Rows from block 2 of the denoiser, named by matrix and row number. Each number is 128 + 24 x the weight over its row's rms, rounded and kept within 0 to 255. All counts start at 0. Numbers have three digits each. After the name is the row's rms in percent of the matrix's.
# emb: conditioning projection (model.enc.1.0.emb.weight, 192x256), inputs 0-85
emb.13 155:105255113145130145142124129117124135137126148132135188123128125138121135136092150106139182050148119138142152111128138120131123134134129126143126129099121119111135141150118140122137124134143119138131142141109147122114111121117125132136135144122144176123106135
emb.14 299:133255127142129159145118135125138140138127141136146192128125139127098143130117145146148155130140122134124146161139122152146130119126135132152128107110114148132120123149117130132163120124123117131137116133111139128126112110118124128113144132141125248118130127
emb.15 088:113033123145130125123111132107119129120137091135122145131087120136137130126100077104117165080107126122157132090116101122128125122133132120074121131124126120114136160115116108113096134133141115121128138117138125122124091135129124126121133143105138040128116125
emb.16 086:090163109134125166126120124086113126111114149125125128106140097135127131137084140069160141016140116135119153082106137119112129146129115109153128109102124120091131112153125154119133150132121134153128140107131152115097108129119134124111124148138128076137108121
emb.17 041:096057103150146133135124123108122141127123107108125092104132126117168125121126148137172126062100114132100154088136133124116126176194121113118107102105148135117137110166104180158083132124128102160151141098142134143133177148125158105103118119124125040135100124
emb.18 040:110034120148124109141087128091131105129105119139123100115142116136133130126114161108181116128186120121112138089127166092128120156147118120140121119063111099119146141172139140132067136140137138143135144158133132136121111138123115113076134174127135000112115115
emb.19 084:135255129121124151127112125132135136130137120128142175125142143134096141128135102138137127173112135114136136144126121156144130100110134132090131106102114158148121126127125142130176120112115121127135114161126126122124128117119135125096132126148121239128123132
emb.20 082:116061133119130123110134128131118131081122098102114094105123112118173132108159152095109109195080131120069124139106165140120135110146126127073106125140142144130147144098128147140132141124137114112125148092168124125143149162146152104156101114076146105133121122
emb.21 062:179038148134126104124151138158132126133133100134142097128109154117119133123170132136151097255111131115104116173132124130150119130136120125122133132174122142147124112150143122124147116118116139135133101149134112138137160127118117137163122128120115115120169109
emb.22 057:107122127115119090117125119132121100123120117116097111148180111114139122120137137127072138157101144116124083110149095121109128134113138137106117146118130120130135150087156075132122128133138119107110142083140085138140128122149124126130109104168141147128134121
emb.23 039:090075115160140133151074122088133146127105085140152109110129119135126140116114089131148129066121124132117154081120123132131134149164124115091102101092136120132133157173122132128114132144120112146134118179130132141118163132128131108070129157132128028115108096
emb.24 082:149023138104125094120147128149122127104141101120122082132134134135168113117160102109112094179097132122106103137142119115116130140152138142103118142166154129134133109100141132132106127124134126118126132115149109137149197144136137137153113094111122091128147126
emb.25 105:144218124115142147143121131136142108124129079125135193139150128116120126116122053128144171127114126132119133148151095148133135128129133119094121111114145155120110086121146118146159121116110125139134118121119115134126165118120135121107138128122106198118132122
emb.26 062:152160145084142144133125136155141158132142114121146119112172154131133127119150132174129101214092138136099123182143093146144134105127132127114123106144145159153117076146162126142183121120113106121142107141127096145151181119120121119138118095141084201118156114
emb.27 061:131126121142170144163097130131152118145129095149157153119138137109119132108110080124180120091133124138089152151151088122149141137150128142133122088113155135140108110173128101147121113104125098145153092103137110142128240123129127113090153127127093190106126105
emb.28 047:146133133133121137132132132129143143150142105123155113146134157124112132126098051097113113124122125154139137136141087139152121133116143120056130122149148125126101123160129074122139112118118130124141107148090094136131156102124120120128143106111102172133157123
emb.29 106:160103137157145111146128146167140146129139114134157151118143169142116147112155138117167149202118126138086139171152112143148127130146131136098118108160155138151121127171140128146153106114124102131142110110122113146146201126110119133160134109121115173099151123
emb.30 061:132149114155138138142121140111140143128140066127155144126120155119122148113103079134111170073077125123091157128160106153128137131136133128053107097119152131142123157133134127132132116116141096124132134097114113145134148130129141109108128115112119165104123118
emb.31 140:124128127131115130120117120109128110139129103125108117143113103096114113130090099150052118100134137099173121104124133127129127110075125121100139164116117110129120148089149100109091136129134161110113135160136132106123083117141124139116133163127136093145115124
emb.32 066:165215134059139116138150131147135155133156124128133132126185151155150116124133095142130147118099128131103104137137112116133116136119137145128126128135159141122117073100139143131136116115116097116145128132126109133139196128114133139167132068107085183119146149
emb.33 091:142216130159130166127117136129134103126122090126146185119127155102099146112141072177132139146098132126104158173125114176150128108118124115092121091121121154143114137146106133131182117125122118138140104141109120136136112123120125118106122135148119180110129108
emb.34 338:080176112105119106121125113104110138120126162130101106135121095147147112149112147101102097071154129154186119087125164106099124130120133128133135156101108106101157150092097159118092145152145132118112160124113162109110085137134137144131120130125162155153098156
emb.35 082:138030132084128101114153129161121127106128123123121080122141148147155126127142079110080087143089127122098110120132114127113124113119144140082129124156131125125136114089115126139103134130125124106121142070130118132143120135139136127164112074105129092131132147
emb.36 075:120114135134114115129116125112145107156129111136125126143159134093109128120117073161082107117131143107138121113151091125143125104095125120092134145128106116152111148129172065113120112126131141108114116171131125124138096108129113125107136143150127069127140113
emb.37 097:133103129154098112105107120128131083147119119132117102147154116108096126136126098158069118106158141112166112098135091123130128113085127128128140145119097107147121175091122078115115125135126149119111111139117126120133060107142119123095125170156142093135129123
emb.38 058:167078148120130090105160128149128102112126101123125138146124145104164129109180094161091119213078131110124118152140094149142127127136139132116113146167126148151123155108151100122139127115153120106126133173136111131160158137139126124179111110116134133124145118
emb.39 051:123025135168121120114147120137115103103117099126114097109080124104145129115149175111133127115117121114099123123090164115116123171146118138171126133138116120122148143127109164100118130145161136133114127143127139123122101146132135138163098156067177041143111101
emb.40 056:138068133139137136121133136135138126135130077127152111124133154126113130109147030140139122205128115121107125176128063143151141128107128120051125129156132132139112103172124109129133115115118135141129108150135115134130199118118103133130132137142094087117162107
emb.41 086:135029134082121086111162129157118133109135120116114093132162136148164120126154103097096118130104131135109107111133122126106122115115145147074133143161143121125136121085124121132119127131131129105118141073137118125136129147138132144187115082117131078136133143
emb.42 088:174063140148163131136140143163135127114138080113143122123109162113147142103175110149159130188094122118083134153130112156141133137154125119096110112176171154147126119139140146139126124115116116131135114156135104145151212138125138116160112107109111117111149120
emb.43 068:130084129064133111111132133127127158131131121120125077133163126139162113140158074149078082127089138122129114125141119124117131105132138143089125129139125143129133094092121114137125131122120120117132130118133114133141116139133125129138120080129097073132131148
emb.44 473:111145122183128156142114132107126146123108176131142145109088117130110146133120228107194153125177112127111157131109156130132130150154117119225128104102117132122131138183110168136142130129126134157135120127129150131111141129121131118103130165117147127123118122
emb.45 052:161034132096111109089151121131135109152110119122115107133166133132163109115156091213082126165094140093143109136140123125122118118155135117080126148148132128142124131093166092122118128115131137099133142159140139129159099144148122123125134102119134097144128133
emb.46 103:103254127106125167126127121131122110148136113125114157135153099120091118135095087129119128037130134131160131099109091123133126115095119109132139129122123121107119105120139094113168126134120140129129112113109130115109104108125115141125118138162111107134127140
emb.47 077:151067140066136093118155128155122126126146119126109072140150128130163098140159106144084083196101146124141092124128115105115118119132132137118144154171150121119127086083152123127120131129118130110126142123141108132138129136131125148182116089133106109142145145
emb.48 066:152023124133112108127161140143111126087117122112133114104084133158161141110169176071133149149109108106080125109109133126108123145140133130150115128134139138118144124131106155128112140115147118123132157074142122131134125148132132116170103104090134075129130121
emb.49 341:100255123113123177122126125117125141135124152125127181125124111133109132141106118123128148082131132128133141137118124137128129105113127122145138114107107138118122119131113128127171131125121131127131124124123140118110104123124125128112137131138122210132116135
emb.50 055:154093140125133108136108132128138095146117084133147104132116133094125133117148136163152070220138130124104121177140106152149132134133124121142124118136134148157117110153137101117154125116113135141133119188144092143135176118131114122105136138133103182121143093
emb.51 089:135191129150118127138112130127143114153145147146129176160134137118097128134106138154092158126167137140176133120153127128147121120104136132154132145123089125146122160125129080113138112135138130112115116162113152114138063104122118139107156165154138187125130134
emb.52 046:111079124171147098130126127126121134122114125124102123116164108125123129132118175105155163088122135151096125134124138107106125148157121134195132137139150107131126150128153152139093140132142143148120122160144148131119217134124141114143120168104148096135128105
emb.53 040:125087130150132127123099116110131081126106088125127102126152108083137124115147091142143085193132132116111137120117124123119129133142122105101112132122124134129137140160160099124136139130130149152118145140143123127115167133146135098093118172137136094123127104
emb.54 049:116023121147129107134096132109133103130120102124135083134137119105139123111121096168095107125110137132138132098132112121139132141125120112083115132113137123140128149124150090117100122122127126127125134137141107132140154127133127124089125143140125002125122111
emb.55 115:169184142108139138150145140175135149136149135140166128129103173155093134136132117128142110220130124134113131188148125142146122114110139149097143104158135155138112089145117150143151113126095118117144099100097118134141139105107117147150139091130099205113148140
emb.56 182:117045126152137103122145124135116126113120132122116104115115126137158127126125140092146170054122121127121128085108128104104123145155124124139124137141144098107144151130119147139085139135145131133122149077122135128126143143140141124152110117104152040131116130
emb.57 174:153032140109132078143163126168126136140152146140122076144133140153130110138155121108124086170144135134151104132145111107122116131118137147124148151181139103125127110116115113125105119135120148120119120100118118131136154124128120154172128108134120071130152142
emb.58 062:117071125138130134099117128110122111115102095107116122115114107107165125126159124112126113125094127108105131116087146119121138158174121103117105134122144132136136124123145144107152140120150121142126156172169117129116144159136129107136096140101125052145123097
emb.59 064:173063137165128126147117136152144120131139094139151152122118166120101147116145109165134148241112117113114129177141094149147134114135143134091108106146134142162120162150135124142152110119126103126134103121116124142147139113116132122128130131137127217109153120
emb.60 051:146046143144144098123100129130132129134125081128139103139148145101128150111164119162124077185103139125113128140132125157142138130147128127102110121134142145171115146116151118134125115122133111119128123161154081149157156118123134110122114127145113117117135108
emb.61 140:109153130136107113118118115113126095145124193132112116157119095111101122150115188157079128099188128123185107123133129108120133120094131119194145170115098112121126155106148118106098138143131163125108140196136135117110051111138105144111127166154144141140132124
emb.62 116:143009136098128081118154127147122125119139113124118065137153138139162110126145110109112076152110144123114105104144126108123124126126133146104134145167144119129129110106131125135100128128122136118124130111134114133140152141132130138171123100116119050131143131
emb.63 049:113123100136139154137080126081123116112126079125125123118177105117157124117090119151125130108081139120119142099115163129122137149155112121083112114073146129128144135131170148132115137131137113135134134196148125134124184148129151106078123139118132090137104131
emb.64 090:117016125104126147109155126117116132107112136118124093108082102151149124131131127074127141097114110120116123104101127110110130136140124130117128124147141137094128093135116121127105136114130123133138153063149136129120102145129122135167115111125121000132122125
emb.65 056:105147112090132140127104123089125138111120124109126102115163125140166125122123112128155093078106129126097131095118123140129127140136127116131118101089148122123126106120114158142117143123122111141142142119148117143123166162131150114077120102108109114133097122
emb.66 134:130243120129124146141109135120136133136129122137136184134132147139103145122103110154125175110133126139140144148148129157153132110109139137105117104099112141133128132134122131130153119124134113126137124148107136122130099117122134123105148133142125232116125124
emb.67 085:139165124178145136147096138119142141124125119138153166127114158120107147118119147127150171170135117130131155140139116159147131135151133130119109105118134139134138170160109174147145118135132096139134110108105139139141121116119140115108135138141152213114124127
emb.68 030:129109119123117148126125134086136132115138131108130162116112109106149136128159131174097149151127119121153132146129190135110146168153103111098101123098130147134130134106133135105130132138123129130128128161141132111132128131151139107089124126148129070130121125
emb.69 056:102074116119119156112116120107123100136132129110101110132167109106149117118127140190084133094112143113128117082121123127120136136136119112120118135119158120135136131100192133116110142132135132120114147238159108116126149144148138107090113137131131051136110124
emb.70 044:096198110126132158133113136109124155129133075121143145105123129120137135117104072146125136049046126134106166087111120124132132118159117117057105094098147129110119101156148129138127123115134094147159133147130124135130165140112126141135125124090093092118104127
emb.71 064:181101148110130074128150125156127127112139117128129092118120146139136117119160171076166077211155124135114102151142150115130115145123122147170132146158139140127137103122109162138124126127126132137127138079125132135130131129127123137165130113112138183119145125
emb.72 054:140086137129099110103108119112123073135098131132120099130127108106135122130174115107099112218156127125166106148118148128131131137130111110135125155125112131146140144103101081097149150128130157139127140108144125129127064134145126118110120150150132123145144109
emb.73 049:130011132154132133125118128122122120123107126115129129102113140121139129121155158170182123160124109114104136125106118121112131164188113104140100122121155136129130127186141172134114141133126138156141143113134113147138152142128125099110099138104138052121133110
emb.74 083:144255126133134162139140141140146127132140115147153183133122131136090136129106076133142158077117128129110143147148125143144126106115135141077130112128113129117113111142131106144159106122120112119139105161108134129117156113106114136136154133146120160110127135
emb.75 046:107118118092135138131130130120103113106133106108108108117111105112142136124119083107157139079088111083140149074097110131112135133108126101057108132125136130112133108134154148116129134119136128136129152166164147107105186121129132126147111135128118052147123143
emb.76 058:093082118138137158104112110127115124127124110116104120111124106096148111124109101112112135029087139123121140081098138125100128142168123102126114124123150109107143161100127125136111140137139114132131136038095144132123090147139158106107118118143158042150102138
emb.77 116:117100121169122102133097122114142098152135111147120116159150139089107120126112108171091119130148147124179130104151115123142124115114122125119125150104094106158125192115125089107110114146139122118109125191119142122139054108140130129095143170187151121131116128
emb.78 043:127043128187130125128084122084125110126104096122128126145091122075127142109129159158145146156103122131145143119129106147130136144154132114120110135096127144147125181128126110121117131136141129129119130182143126149139126120152143090071113167149159077118118090
emb.79 109:107253118098136163117138129125116128120132143119120154127122112139131121134096150085137155047124127121103132104099125112120126125119122131161137120127138116111123088127139139134150137119124124138138133110122119115110141136122129136144121112119105160134119142
emb.80 057:099097121112123141118106127107119137144107144109131122113180135135142126127137161140153143126108136137097125093114116132126136135155118117130130112095170144138123097148165183145130140116122126139150131141141081148127141154118137089103117125149099077129122117
emb.81 292:091152110110122106128121111103113131121120166131101138131134102154143110142095150100122118058163130143169117081126165108095126132123125139164133151098121094103155151096109161136085150151136140122112146108116167114113118140144149128113136138126160123148098152
emb.82 143:148124145146127127139137141151139138112128124133154129109084156121126152116185150119127113229128117124091136204134131159142131126138130141132120108157124164154124132147101128135159118119121121128132105067137109142145148128126115116124124104103132200111148117
emb.83 054:173154145109118088131122140157129143116136118139124151117162132139154132122170111134129138234110099103123110181158149115139141155161136131116108141150144150121141082143159123137148124127147128128130152165133134129132202124116116127167123119101136197115157119
emb.84 052:138045122126138120134114122124146113164121102128141109134164148095121131112119068184142112105109136115107134124132090117145121134139126116096130114128128119138102106156169107135102115109119124132141110202145111144143155121124121123108136132146094046123132107
emb.85 067:162062143111140099139165128187134118159134146133136121135130139144101117131151128131151077205108135122122110152108108104131121132107126139143154133177141122131105077158129082122132111116107132127135100166130116125129128099109115172196117114139080148117155129
emb.86 065:153174142178130164131137153128138142118127119125160178107077155123121162114154121138139171196125115122095154189115120174149128105137129126114127097139120161143121150164118115134171124117130119130132105085115117136142153123119127121130123130119125208117144113
emb.87 086:103085117114153133127118128116117144115125095106119110117191132139170125116104136123181141063069135128087135084128121118110132149166125123119115107110170124124126105134157179150113142116127111143144149131150100147131212151130147113134111090103108068127116129
emb.88 079:173115149125141117144166142187148164149160110144152142137132163149090132131141095129130146134119139134127118158137086137149123107119140160117146129187145135140100105137124129136133100115109119119138087136110103143135198113107103153190152102120095109105157138
emb.89 049:164128123150155120173100139109159124161134104133173120126141160114102141112116133184159113128124123124111144149147122140168116143146118136130113100105134128150106108191146119147120104119120110138150097208124121145153181109100124120109154131138094110099128128
emb.90 080:116187123128093160120122126106127116125121160125112199135142105109123137127131123152113174124135130107156130147124127144134133114095127110131123144115092137134133159103156104083145138123135146110115135171143142110115084125144127126101134144098154171143130122
emb.91 121:118111132161098134128112125107130116134119155145114123141081098094107136140110171156067138162159114126167126139129158139140137122091120124164128146110094130124135168101116091094106133143142145122109141157136144108118030107141116136104132171159155136141135121
emb.92 085:160052141080141081133174128163121145132153160124119071147161139164140101141134150101133101134154138137137100126146137104123118121115138156125156145173156116116125083104138127145113121125115143123125119103123141127134162127121124153192141100131110059126148143
emb.93 048:172114140106116113143172130175134144131149130132133134137103144160089122132125134155117110196165136116120105162117068133146123097074130150132169131166114126136112094135132144125152104111102139120129091183105140123122094101112107163174126125150104149125148123
emb.94 099:102158115132140154117121141104119127093117088117141141103133128128167140112124063073123145115080115131061156107103109141120135133152130133050103098112132137123135120126102091147140134124139098136143147046145114130131123150129141117125114100080125114131102127
emb.95 075:165127147111126134134156135171136125146143118126144111123119156132115131128144098170125052203112124119118125160132083135150128114110131131115143124166124147132110083143125080130154120123108133116136101134120124130137121103118114137145129112124097180119159132
emb.96 055:131000120173122102148109126108123136125112146125136071111102119119122132129127167137139138154139104126132135104115132105114137152151122120142117105096135110131132150163123137123070140127125129147134134154127127129128102127128131112090131146125136021123126131
emb.97 079:100255109103131162114125123107108125132122141125114189128142100132130113141102142072133185080142128134149134108113142108120116146122118124151138138109131124109128114127131118110161132127139131143136150106132133116108110137118123136147123138129114150136114142
emb.98 071:142037142096117100127157129159123128132151122131118068155126125141134117133129101119093097115135135127154110110132115102118118123120138137095142160171128120116125114102139100128097123132143141114121136142129129118132093127132106156168128109118127044134143130
emb.99 048:124088124093117138090142116136130113112118143114104129136170122133147123120115193085124147042107139122078102089122109098126137135108121129165136148126145124116111109099181161105144126120144126118122158119151100119119116141133129134175112121097109052140134131
emb.100 083:135013127088128091121149123125117115115135133116103076129158117150166103129119141111117106077120121116129109098135142096108127139132136133129127149142153105103133091105151140125072138122132137132125158120126125127123155145134133133158118112110126032141132134
emb.101 106:110035117165135123116147123116113118111112129121120115116099107123147130133120165100152152080120120137118136092102138110107124153159115107136124143134132108113140164145128137121102142135149138142117152121125138122119126138132134126163117142103155000133114112
emb.102 059:120233124121123178151107142116138130125132122140144153121102136143113147129119120149125129138136117125105152160134142155152128127128131136086111076088105131122129102156101118118163123124122109127144122140113143131124106124110128123087149132139125159121122128
emb.103 184:144228140133138131146121134148145149144130139138156145122123160133102142131146102146157091186132122133126139170146096150150131118137139130145123102139122155136121116161090122149169114126110110132139099080112132141139129102118125127121142123135115245109142127
emb.104 063:122156133163126152126098131105145124146118082131144160134120135088096150118133101172135107173111127125123148163123083156147138114130120108120116114105117152160110143152133104126165117117115122129134107197144117131133146112124130107078134154134119202127128117
emb.105 090:147240121147146156133110139118142138140136106134149193131113136124112133129100032146135174096128124133136151133134111147141128124123140127089126096111129129135121140148109101134158117121116114127142109083114136124139133115116134124096157127121118218122119141
emb.106 097:150040147075123105114170126154119135117140108116115079137145135136159108124158088139093083148097139118118096133130112118111124116118128134090145152179154130125124086082146132126115133127119152113121132113139101128137143139135124133160115083120112078138150121
emb.107 071:108203134156113178108114122101135129121108112123121177120095099089132130125143165143138165153128120125134147155101119130141138128118106097189117131108124163127125136134118115110152146136127147138126147156154132126116088131134129111101119161130129174138127108
emb.108 103:122048126085112090125157117136114130136128147125107080145148108154149101145109141103118090101130138114160102078116141082101117136117132140145152171150136094099133105111133127118087131131125149125117147154113126118121104128129111155166128118147124030138126144
emb.109 111:155010143117134098118161136163127140116133132126122092128087150146156121124173100110108128171120128123130109143130135122119122142129131139110131149185150126127137124104106134128097134136127141123121131083127129132139147141140132137165116108100142072132146139
emb.110 059:147176136130130106137126136165142163122139134133135156118150132136111132123161170122109145174127127147106123183147146147139123120138135144121125118140135147134135137121121135147137119126124100114136108114125116140137135118117132135170127110185138167116154132
emb.111 052:097064109161151151142079130078142111146126075122142133121134133082120141104117078149151129138106131133113159127133128151135130132138109110060102095073136127141120141151133119138111120125127102132143106170139112135138149124131143101056146154152114077123107123
emb.112 119:124244127106117115129147121157124130129137171134115162141137122180112118140121176112143139109178134145155113132134159113120122122104136140172150153141109104120137128126131152126136132137134146123113130140112157111107137127124118147161130136123142206132125139
emb.113 050:076221120151129159123127127090135110124113133125134145130160131137141140131117165184087145060118130138147157099137168146123130109126128133092121117099106153141129174113130156132113133149131131120115129133109129128141073129143141109086123115141155141134100139
emb.114 109:140218134161124139135123131138136127126129141138135202130125144120106148119135167128129190135143129134116136142141132149137134111129134134156122116122114139150126170132128139137152121127141121121121120136117125133135130125122128111118129136133148255117125121
emb.115 045:119157119168118161137065129091132129113131095119136143117124121099121136111106148186097124135097121120122154117102166142150142119141114106106098097072115130147136169139151147126144120131132105124131108177137131123129124128132148109058128146125136141125109131
emb.116 047:116086119137125154123101129104134098137115095121114116116138129088122138118135117180116111123134134111114133116125105136126138132130113106144118114106129139147124135139153093121139130121127128137124111179153114131125161133146132104076124152137126049135124095
emb.117 044:131011124138139121164098141136141138140138079133143095137159145099117124111116097151139073143112144128101128139124107124145133143139124141130121106120131124140117092139138097154115112113111119136143097161136101141140148125116136115090141128138101111109128108
emb.118 058:115015120126129122133115123108133103107107092122135066104104122115135124124121102114132093152112113127103135105127127138133135134134126117091116115104134129118126124131133137135110137120129127136141142106152126136125149134133132113109122131115125047130127119
emb.119 040:097087119132111135112100117082120079132105136132115095126108101091127121137116120101114083153141132144149119111110151126132130122092106113138138145094120135124131134092128110113121139132127136130123153142152112121118137141139128129100125159125133113133129123
emb.120 042:099186112083116140124128126104113104127124126125100121142192095126137113144088135140115130047134138115141110067121113101118131128117126115177136147096134126098129085106169128108137137135136143138125163190142131108101121130127120135137121137145105109150109121
emb.121 044:136060107186153148165085135102142121120115080133153137123184155107119146095113140183156124176117121130112166129147141176160143145150127133085089088100136132157124158159160141143138111123122092129128123182139122138161166120136144106069134140133126100115115122
emb.122 162:150065142087136104122158126165124132141148121129123065129122140131145111131158129110108082142124124142113104125127112104116127134122130138134139148177154121125122085114126115127102127132115142131128119066113111134132131126129114142164122101123106096130148135
emb.123 060:109193123131110150097094126110124105125134101137105177144122110094119121133130080082081139080108149113165133077118131146126140104113131106105121156132111117145134185105148081110141118125155132124109145148142129115115147134143122125105125163152139106131127113
emb.124 124:165058138103141077122145131165136126141152112134133075153153156127140106126136093142097076178111146133140105130156122119129118125120138149092132147177147111147118116101139110136116116132119126112123109125133111137155143122126122148153127093138106087125154128
emb.125 117:125013128094127081122146122132123127131138140129112085147165118130159104131114094113106106061128140129145108085141136099115117136121127138125135160140137107114133120093143120121081132135134137120121149124133114127131134138134125139147122108127123021138124137
emb.126 075:107237118143124149136127126116118117123122115131119183132120113122131115142108122105156182044146135139146132112118137112116126149141125117143136132118119110113126124141139159135137140130128146145133147169128155125108160143132125135120129145102140161132110133
emb.127 073:088105117148129136112090129082139112135115082126128129128123124103151143104107057157124165100098126144134145102144126144141131115146133130043103111098127121138131167130143106121109127126147100117124138176154119134145146132134143109078124136126143086122109109
emb.128 126:159179137115117149130129138133139140120127136130153146118080155142094146126148137128114102216111125128111138197134141166147127101120137135102129101128110158138126123138088123135178115119119115118135102102112137130139092116116127132121133120120133255114131133
emb.129 069:103234113121121171134104126090125111145110146118127149124161103119120135125095149139142137064139127123125142101118117134130136119107125110155127115072121139123116116129137114112156132126136126142139141160135134116110105118130126122092126154123113164129100127
emb.130 038:098124119128148151100111128104116130116116110114127126117161102112165133116137167078192103087115126117091142098094117125110136160163107100140113111102149137115136095146130171131149155116120124158143159127169116138121194146135148122109106132106106124129105110
emb.131 050:092174113172135161129096132101138136128118073122130165135176116082110154118114127149091150142086130098121154123130109146138139104142127126114107117094128135133118165112148136120131123125141109119123128167139124125136142126131138105082134143127133140124120104
emb.132 098:144000142106130069120142123153125114118135115130112080139136125115159103125145108115113089156133128138138096116132129110116122142133130135105129155171144117132133119095134123122096135139127134124117135112135114131138125136144129131153113114130128090138140124
emb.133 068:094154119100128139114148119119110112106125140109105139130156094156156106129092138090172152000140138138120125072098142098111118142132124135168137150126139115096137101134123168125114142124139132137133154139132131119104148162134136136161113111103120084140105137
emb.134 115:102246127110118141114151128132115140115113184125120130105116106141139130137157172081136138106147128118093117146118139113115125118128125129192145125121118132103132103125114132129141137119126149121137138100140126133105152153131117116150125116098135164135122136
emb.135 055:093121106185128141150082123089140116142107092135137144136160120095111143114083109175111150093126122146134155080146111141135132140139112120125108112081132119131124174149148109124107114140140111133125111153117130132135105102128142110070133164182136078115121106
emb.136 060:107148112187152166159085134087141137128112094124149167117134125092114156113106123147139178113108115137098164121125125150136148120151122111131106092073134129136123147132126137149135132127124097137140130090132124140143132121126155097065135157126132149115104120
emb.137 204:150210137123131140140169140164133162144156144138149151129102157158101134143135118138135127159146128131146130181134103133138119109110141143136154132167122129124116102155108140135157110124108130116130100102111135125128128108106109156180141108137114212121150147
emb.138 083:128194115170130161138083134103138124131118076131134182126153117101123143113111112187147151203121135117133154160124136170142138129142121110068109108105121152146129177143153136122163126128121116128129115166141145123129132131128147109089137163158135188129123105
emb.139 081:131000124177126116126115131119126116117115094137141139117059141122127145120139126122140140163137103113136139120123115136134133147139122111112113117117130134142138168145110108121102139131141128142127131098137130127131086130134128117099115162124145058117132119
emb.140 147:132000131143131097126119115130117115128125158120109073123102120120128123133145149148135121125143121132153123104114136107113131151140118119159124134132123105131141150131130134126087140139132138138123136113113137123131092130138136122119114141144146009138129137
emb.141 155:122253122157136157143117130120132132125119137127143188117121130138105142126105170103150183097140123127111152141125133147136129125127130125146130107088117139124127137153112168138142123121136120133138127141117140129115134126116137124113137141122133211123111133
emb.142 072:176030145101131084137140125160135104127137115137117086146171129111140111123149136140095068192128134126119094147149125113121125143129127140137128156162146135142120097101165092118114125130121147119118136170138108133142148117135124136140114118123114101128154116
emb.143 066:115218123108094174091129127103127123102118164119124182125097114173112142138140153154114162124123124107139119123116161150130128098094136128096125123099097143123149160099116168117167132129132131112126123150129145113114069142138127125127125118129161139141116134
emb.144 063:146076143079132082127149127160130128125136132140116067149140124136129102139134132113094043155141149131133098122132143116120127120124135147138145150160135109132125089090129108132101122123114140122118130166137121123134130124128124150162130119138108131132142153
emb.145 051:144088132154113095101144130154124122109116155130118135128163142137147128111181168101151160224122137120095104120115129109126122121116134138161135139152129115150136160108122143124130132125146134122121141110153114136128148148143129124158115125112137125140137114
emb.146 078:145030123161138125128136127119128100144106138130128116108087137137143128129119102131174170088146118117124137101121103111125126144155122120129126130137134092118126150170124085144074136126125145128129135093117158133142162129129136126117133156115140051122128130
emb.147 039:093051131158096165106116122096115126116103110121123123114133104083112141134138118153109136134126123131125130126121113139118135118127110105143124125097108158143126133129127119107121134128117156136131114172166121134119153133132133095070115142136125028131134083
emb.148 058:156183131149160147133118122130122145129138117122122176141159141111119126116131209121159154195115126137090132129122150137135117155123110126129130120148164142136128122138149211119158128136122114137132108151129130126126129122112140135155117133146117177126138140
emb.149 041:119209142102121170106149125134128130114120127110145140111116143113108137127154122117122097135110132104081126166107106149136136093094116113118141109120114165119117102133110098134188124111114131128129104085137114131114127131132127125133125111127109165122140117
emb.150 045:086127114136105101113130103116110113089102125113088120113132081151151121122125182123175126068126122130104118085081127111088132130140111124160123137074125115103157154116124153130100156130145136144120144178147142118103145165138134107129111143087157162147088117
emb.151 031:108096107143124089145111117134125125117134154108113106102113120149127120136111173126193091139149113131130127073127141080112139142136124127159119128125119104111143112174123194136110138127125134157125138192111169111115161121122127136137116170106129134135134120
emb.152 069:174124132149130156149113147121157137135141111139161170130078169101103143126152075182109137192128109135155153183150097156150133118118135125088118100144118158147109121137101063125160118117105120129132106117116135134156091102117124138113149128140108187121154122
emb.153 065:139066131079137082122134122153131122153143116121118085153150127144140099140120124161118052175126139132162102124125121106122133123107131140103139153145123114135126107099144146126107133133126137122125133190129117116126137120133124148147119113135108091137132134
emb.154 042:119098119096120132101122123137123107114125131125108093141123112134139109127149127108128091163147132120112102118101122111127134116087116126176142128116127139131126107111109121126127138121113147133128128138154109113106096149142126126118110121119108110139125123
emb.155 050:146057151181105106134124124141140113128126142126130102142102141083100131127155140136095079178155130142132117143133133137142128139106114127196133133143114149156116162107125075103110128132130156133114118103127122133134086114137124129118129153134145144122144123
emb.156 035:162034135130117122110124120149142090133115145145132124145169125120098134131145117137109100255159121137164116180118125133129138119086135110130129149135130128135118136127158105117146127121123146122120132104128130111122114126141114142146126154140133157128158127
emb.157 035:122052135131140118129129128128118140124126122126127056116087101121141126143157133177137064153119131103120121142132131126127126135160113147136143128142118138126127107151119155131123135132112136146140118137127110136124126143122124113122135118098124073128141131
emb.158 058:146105145125126104134104128131146112114140117139136109131116136101125130116176107181086075232129128122127109173162137161146134125127129131131114107130124151162124144101124108128140119123123114119122107129129099126155101121137126114089131121155125179122145111
emb.159 095:113228116125135151127124138117125154134134106134137175119126114138131129125103094093120187069113125125147149126127137135125126131151136134091121126121128124111138122136123112136121120129145103127130135111120145127126130130115128135138137134122142161126113141
emb.160 041:095053106168109130147112136100113152119109140129121123116113094141117130132115170097161135041144118113135137046109150095108122159144117136171125143109139095116131173176139169114096122151145122150125129215138138129113126131119107131142110151119152031125098129
emb.161 071:126052124104125096124148123141112130121135148118109067137142111157155110136108104117130113070131136149137111093123146095105117131124135135111136147141140092109138121118128150131092131132132130121122142104129136121123150144131128142168125110130132017141129145
emb.162 094:117221125086128131123165127136117154116138168135121157131164125170139119141124159097107158077141134141146122131137160118110117120121140137118140148144124126108135112112137166119137126139132134114121150125118138116118110137129118145170127105114138134138121150
emb.163 053:119172122128151142133118139109126149112121124134129151103131114101145143119134112112136150119092122113094147150126114163124126121172134127118103094088135137115134133122115130156139135126137092119147114025140131149139168141124148091097135104117159217127103144
emb.164 050:131034144114123104105133121137141127122138088117118077145170130131141125112139078149096092118099141120127118127131099144137133121119130135071125128143146123144126142101144106134114125118112124118130109114129113130140136136148137137122128098133113076130134124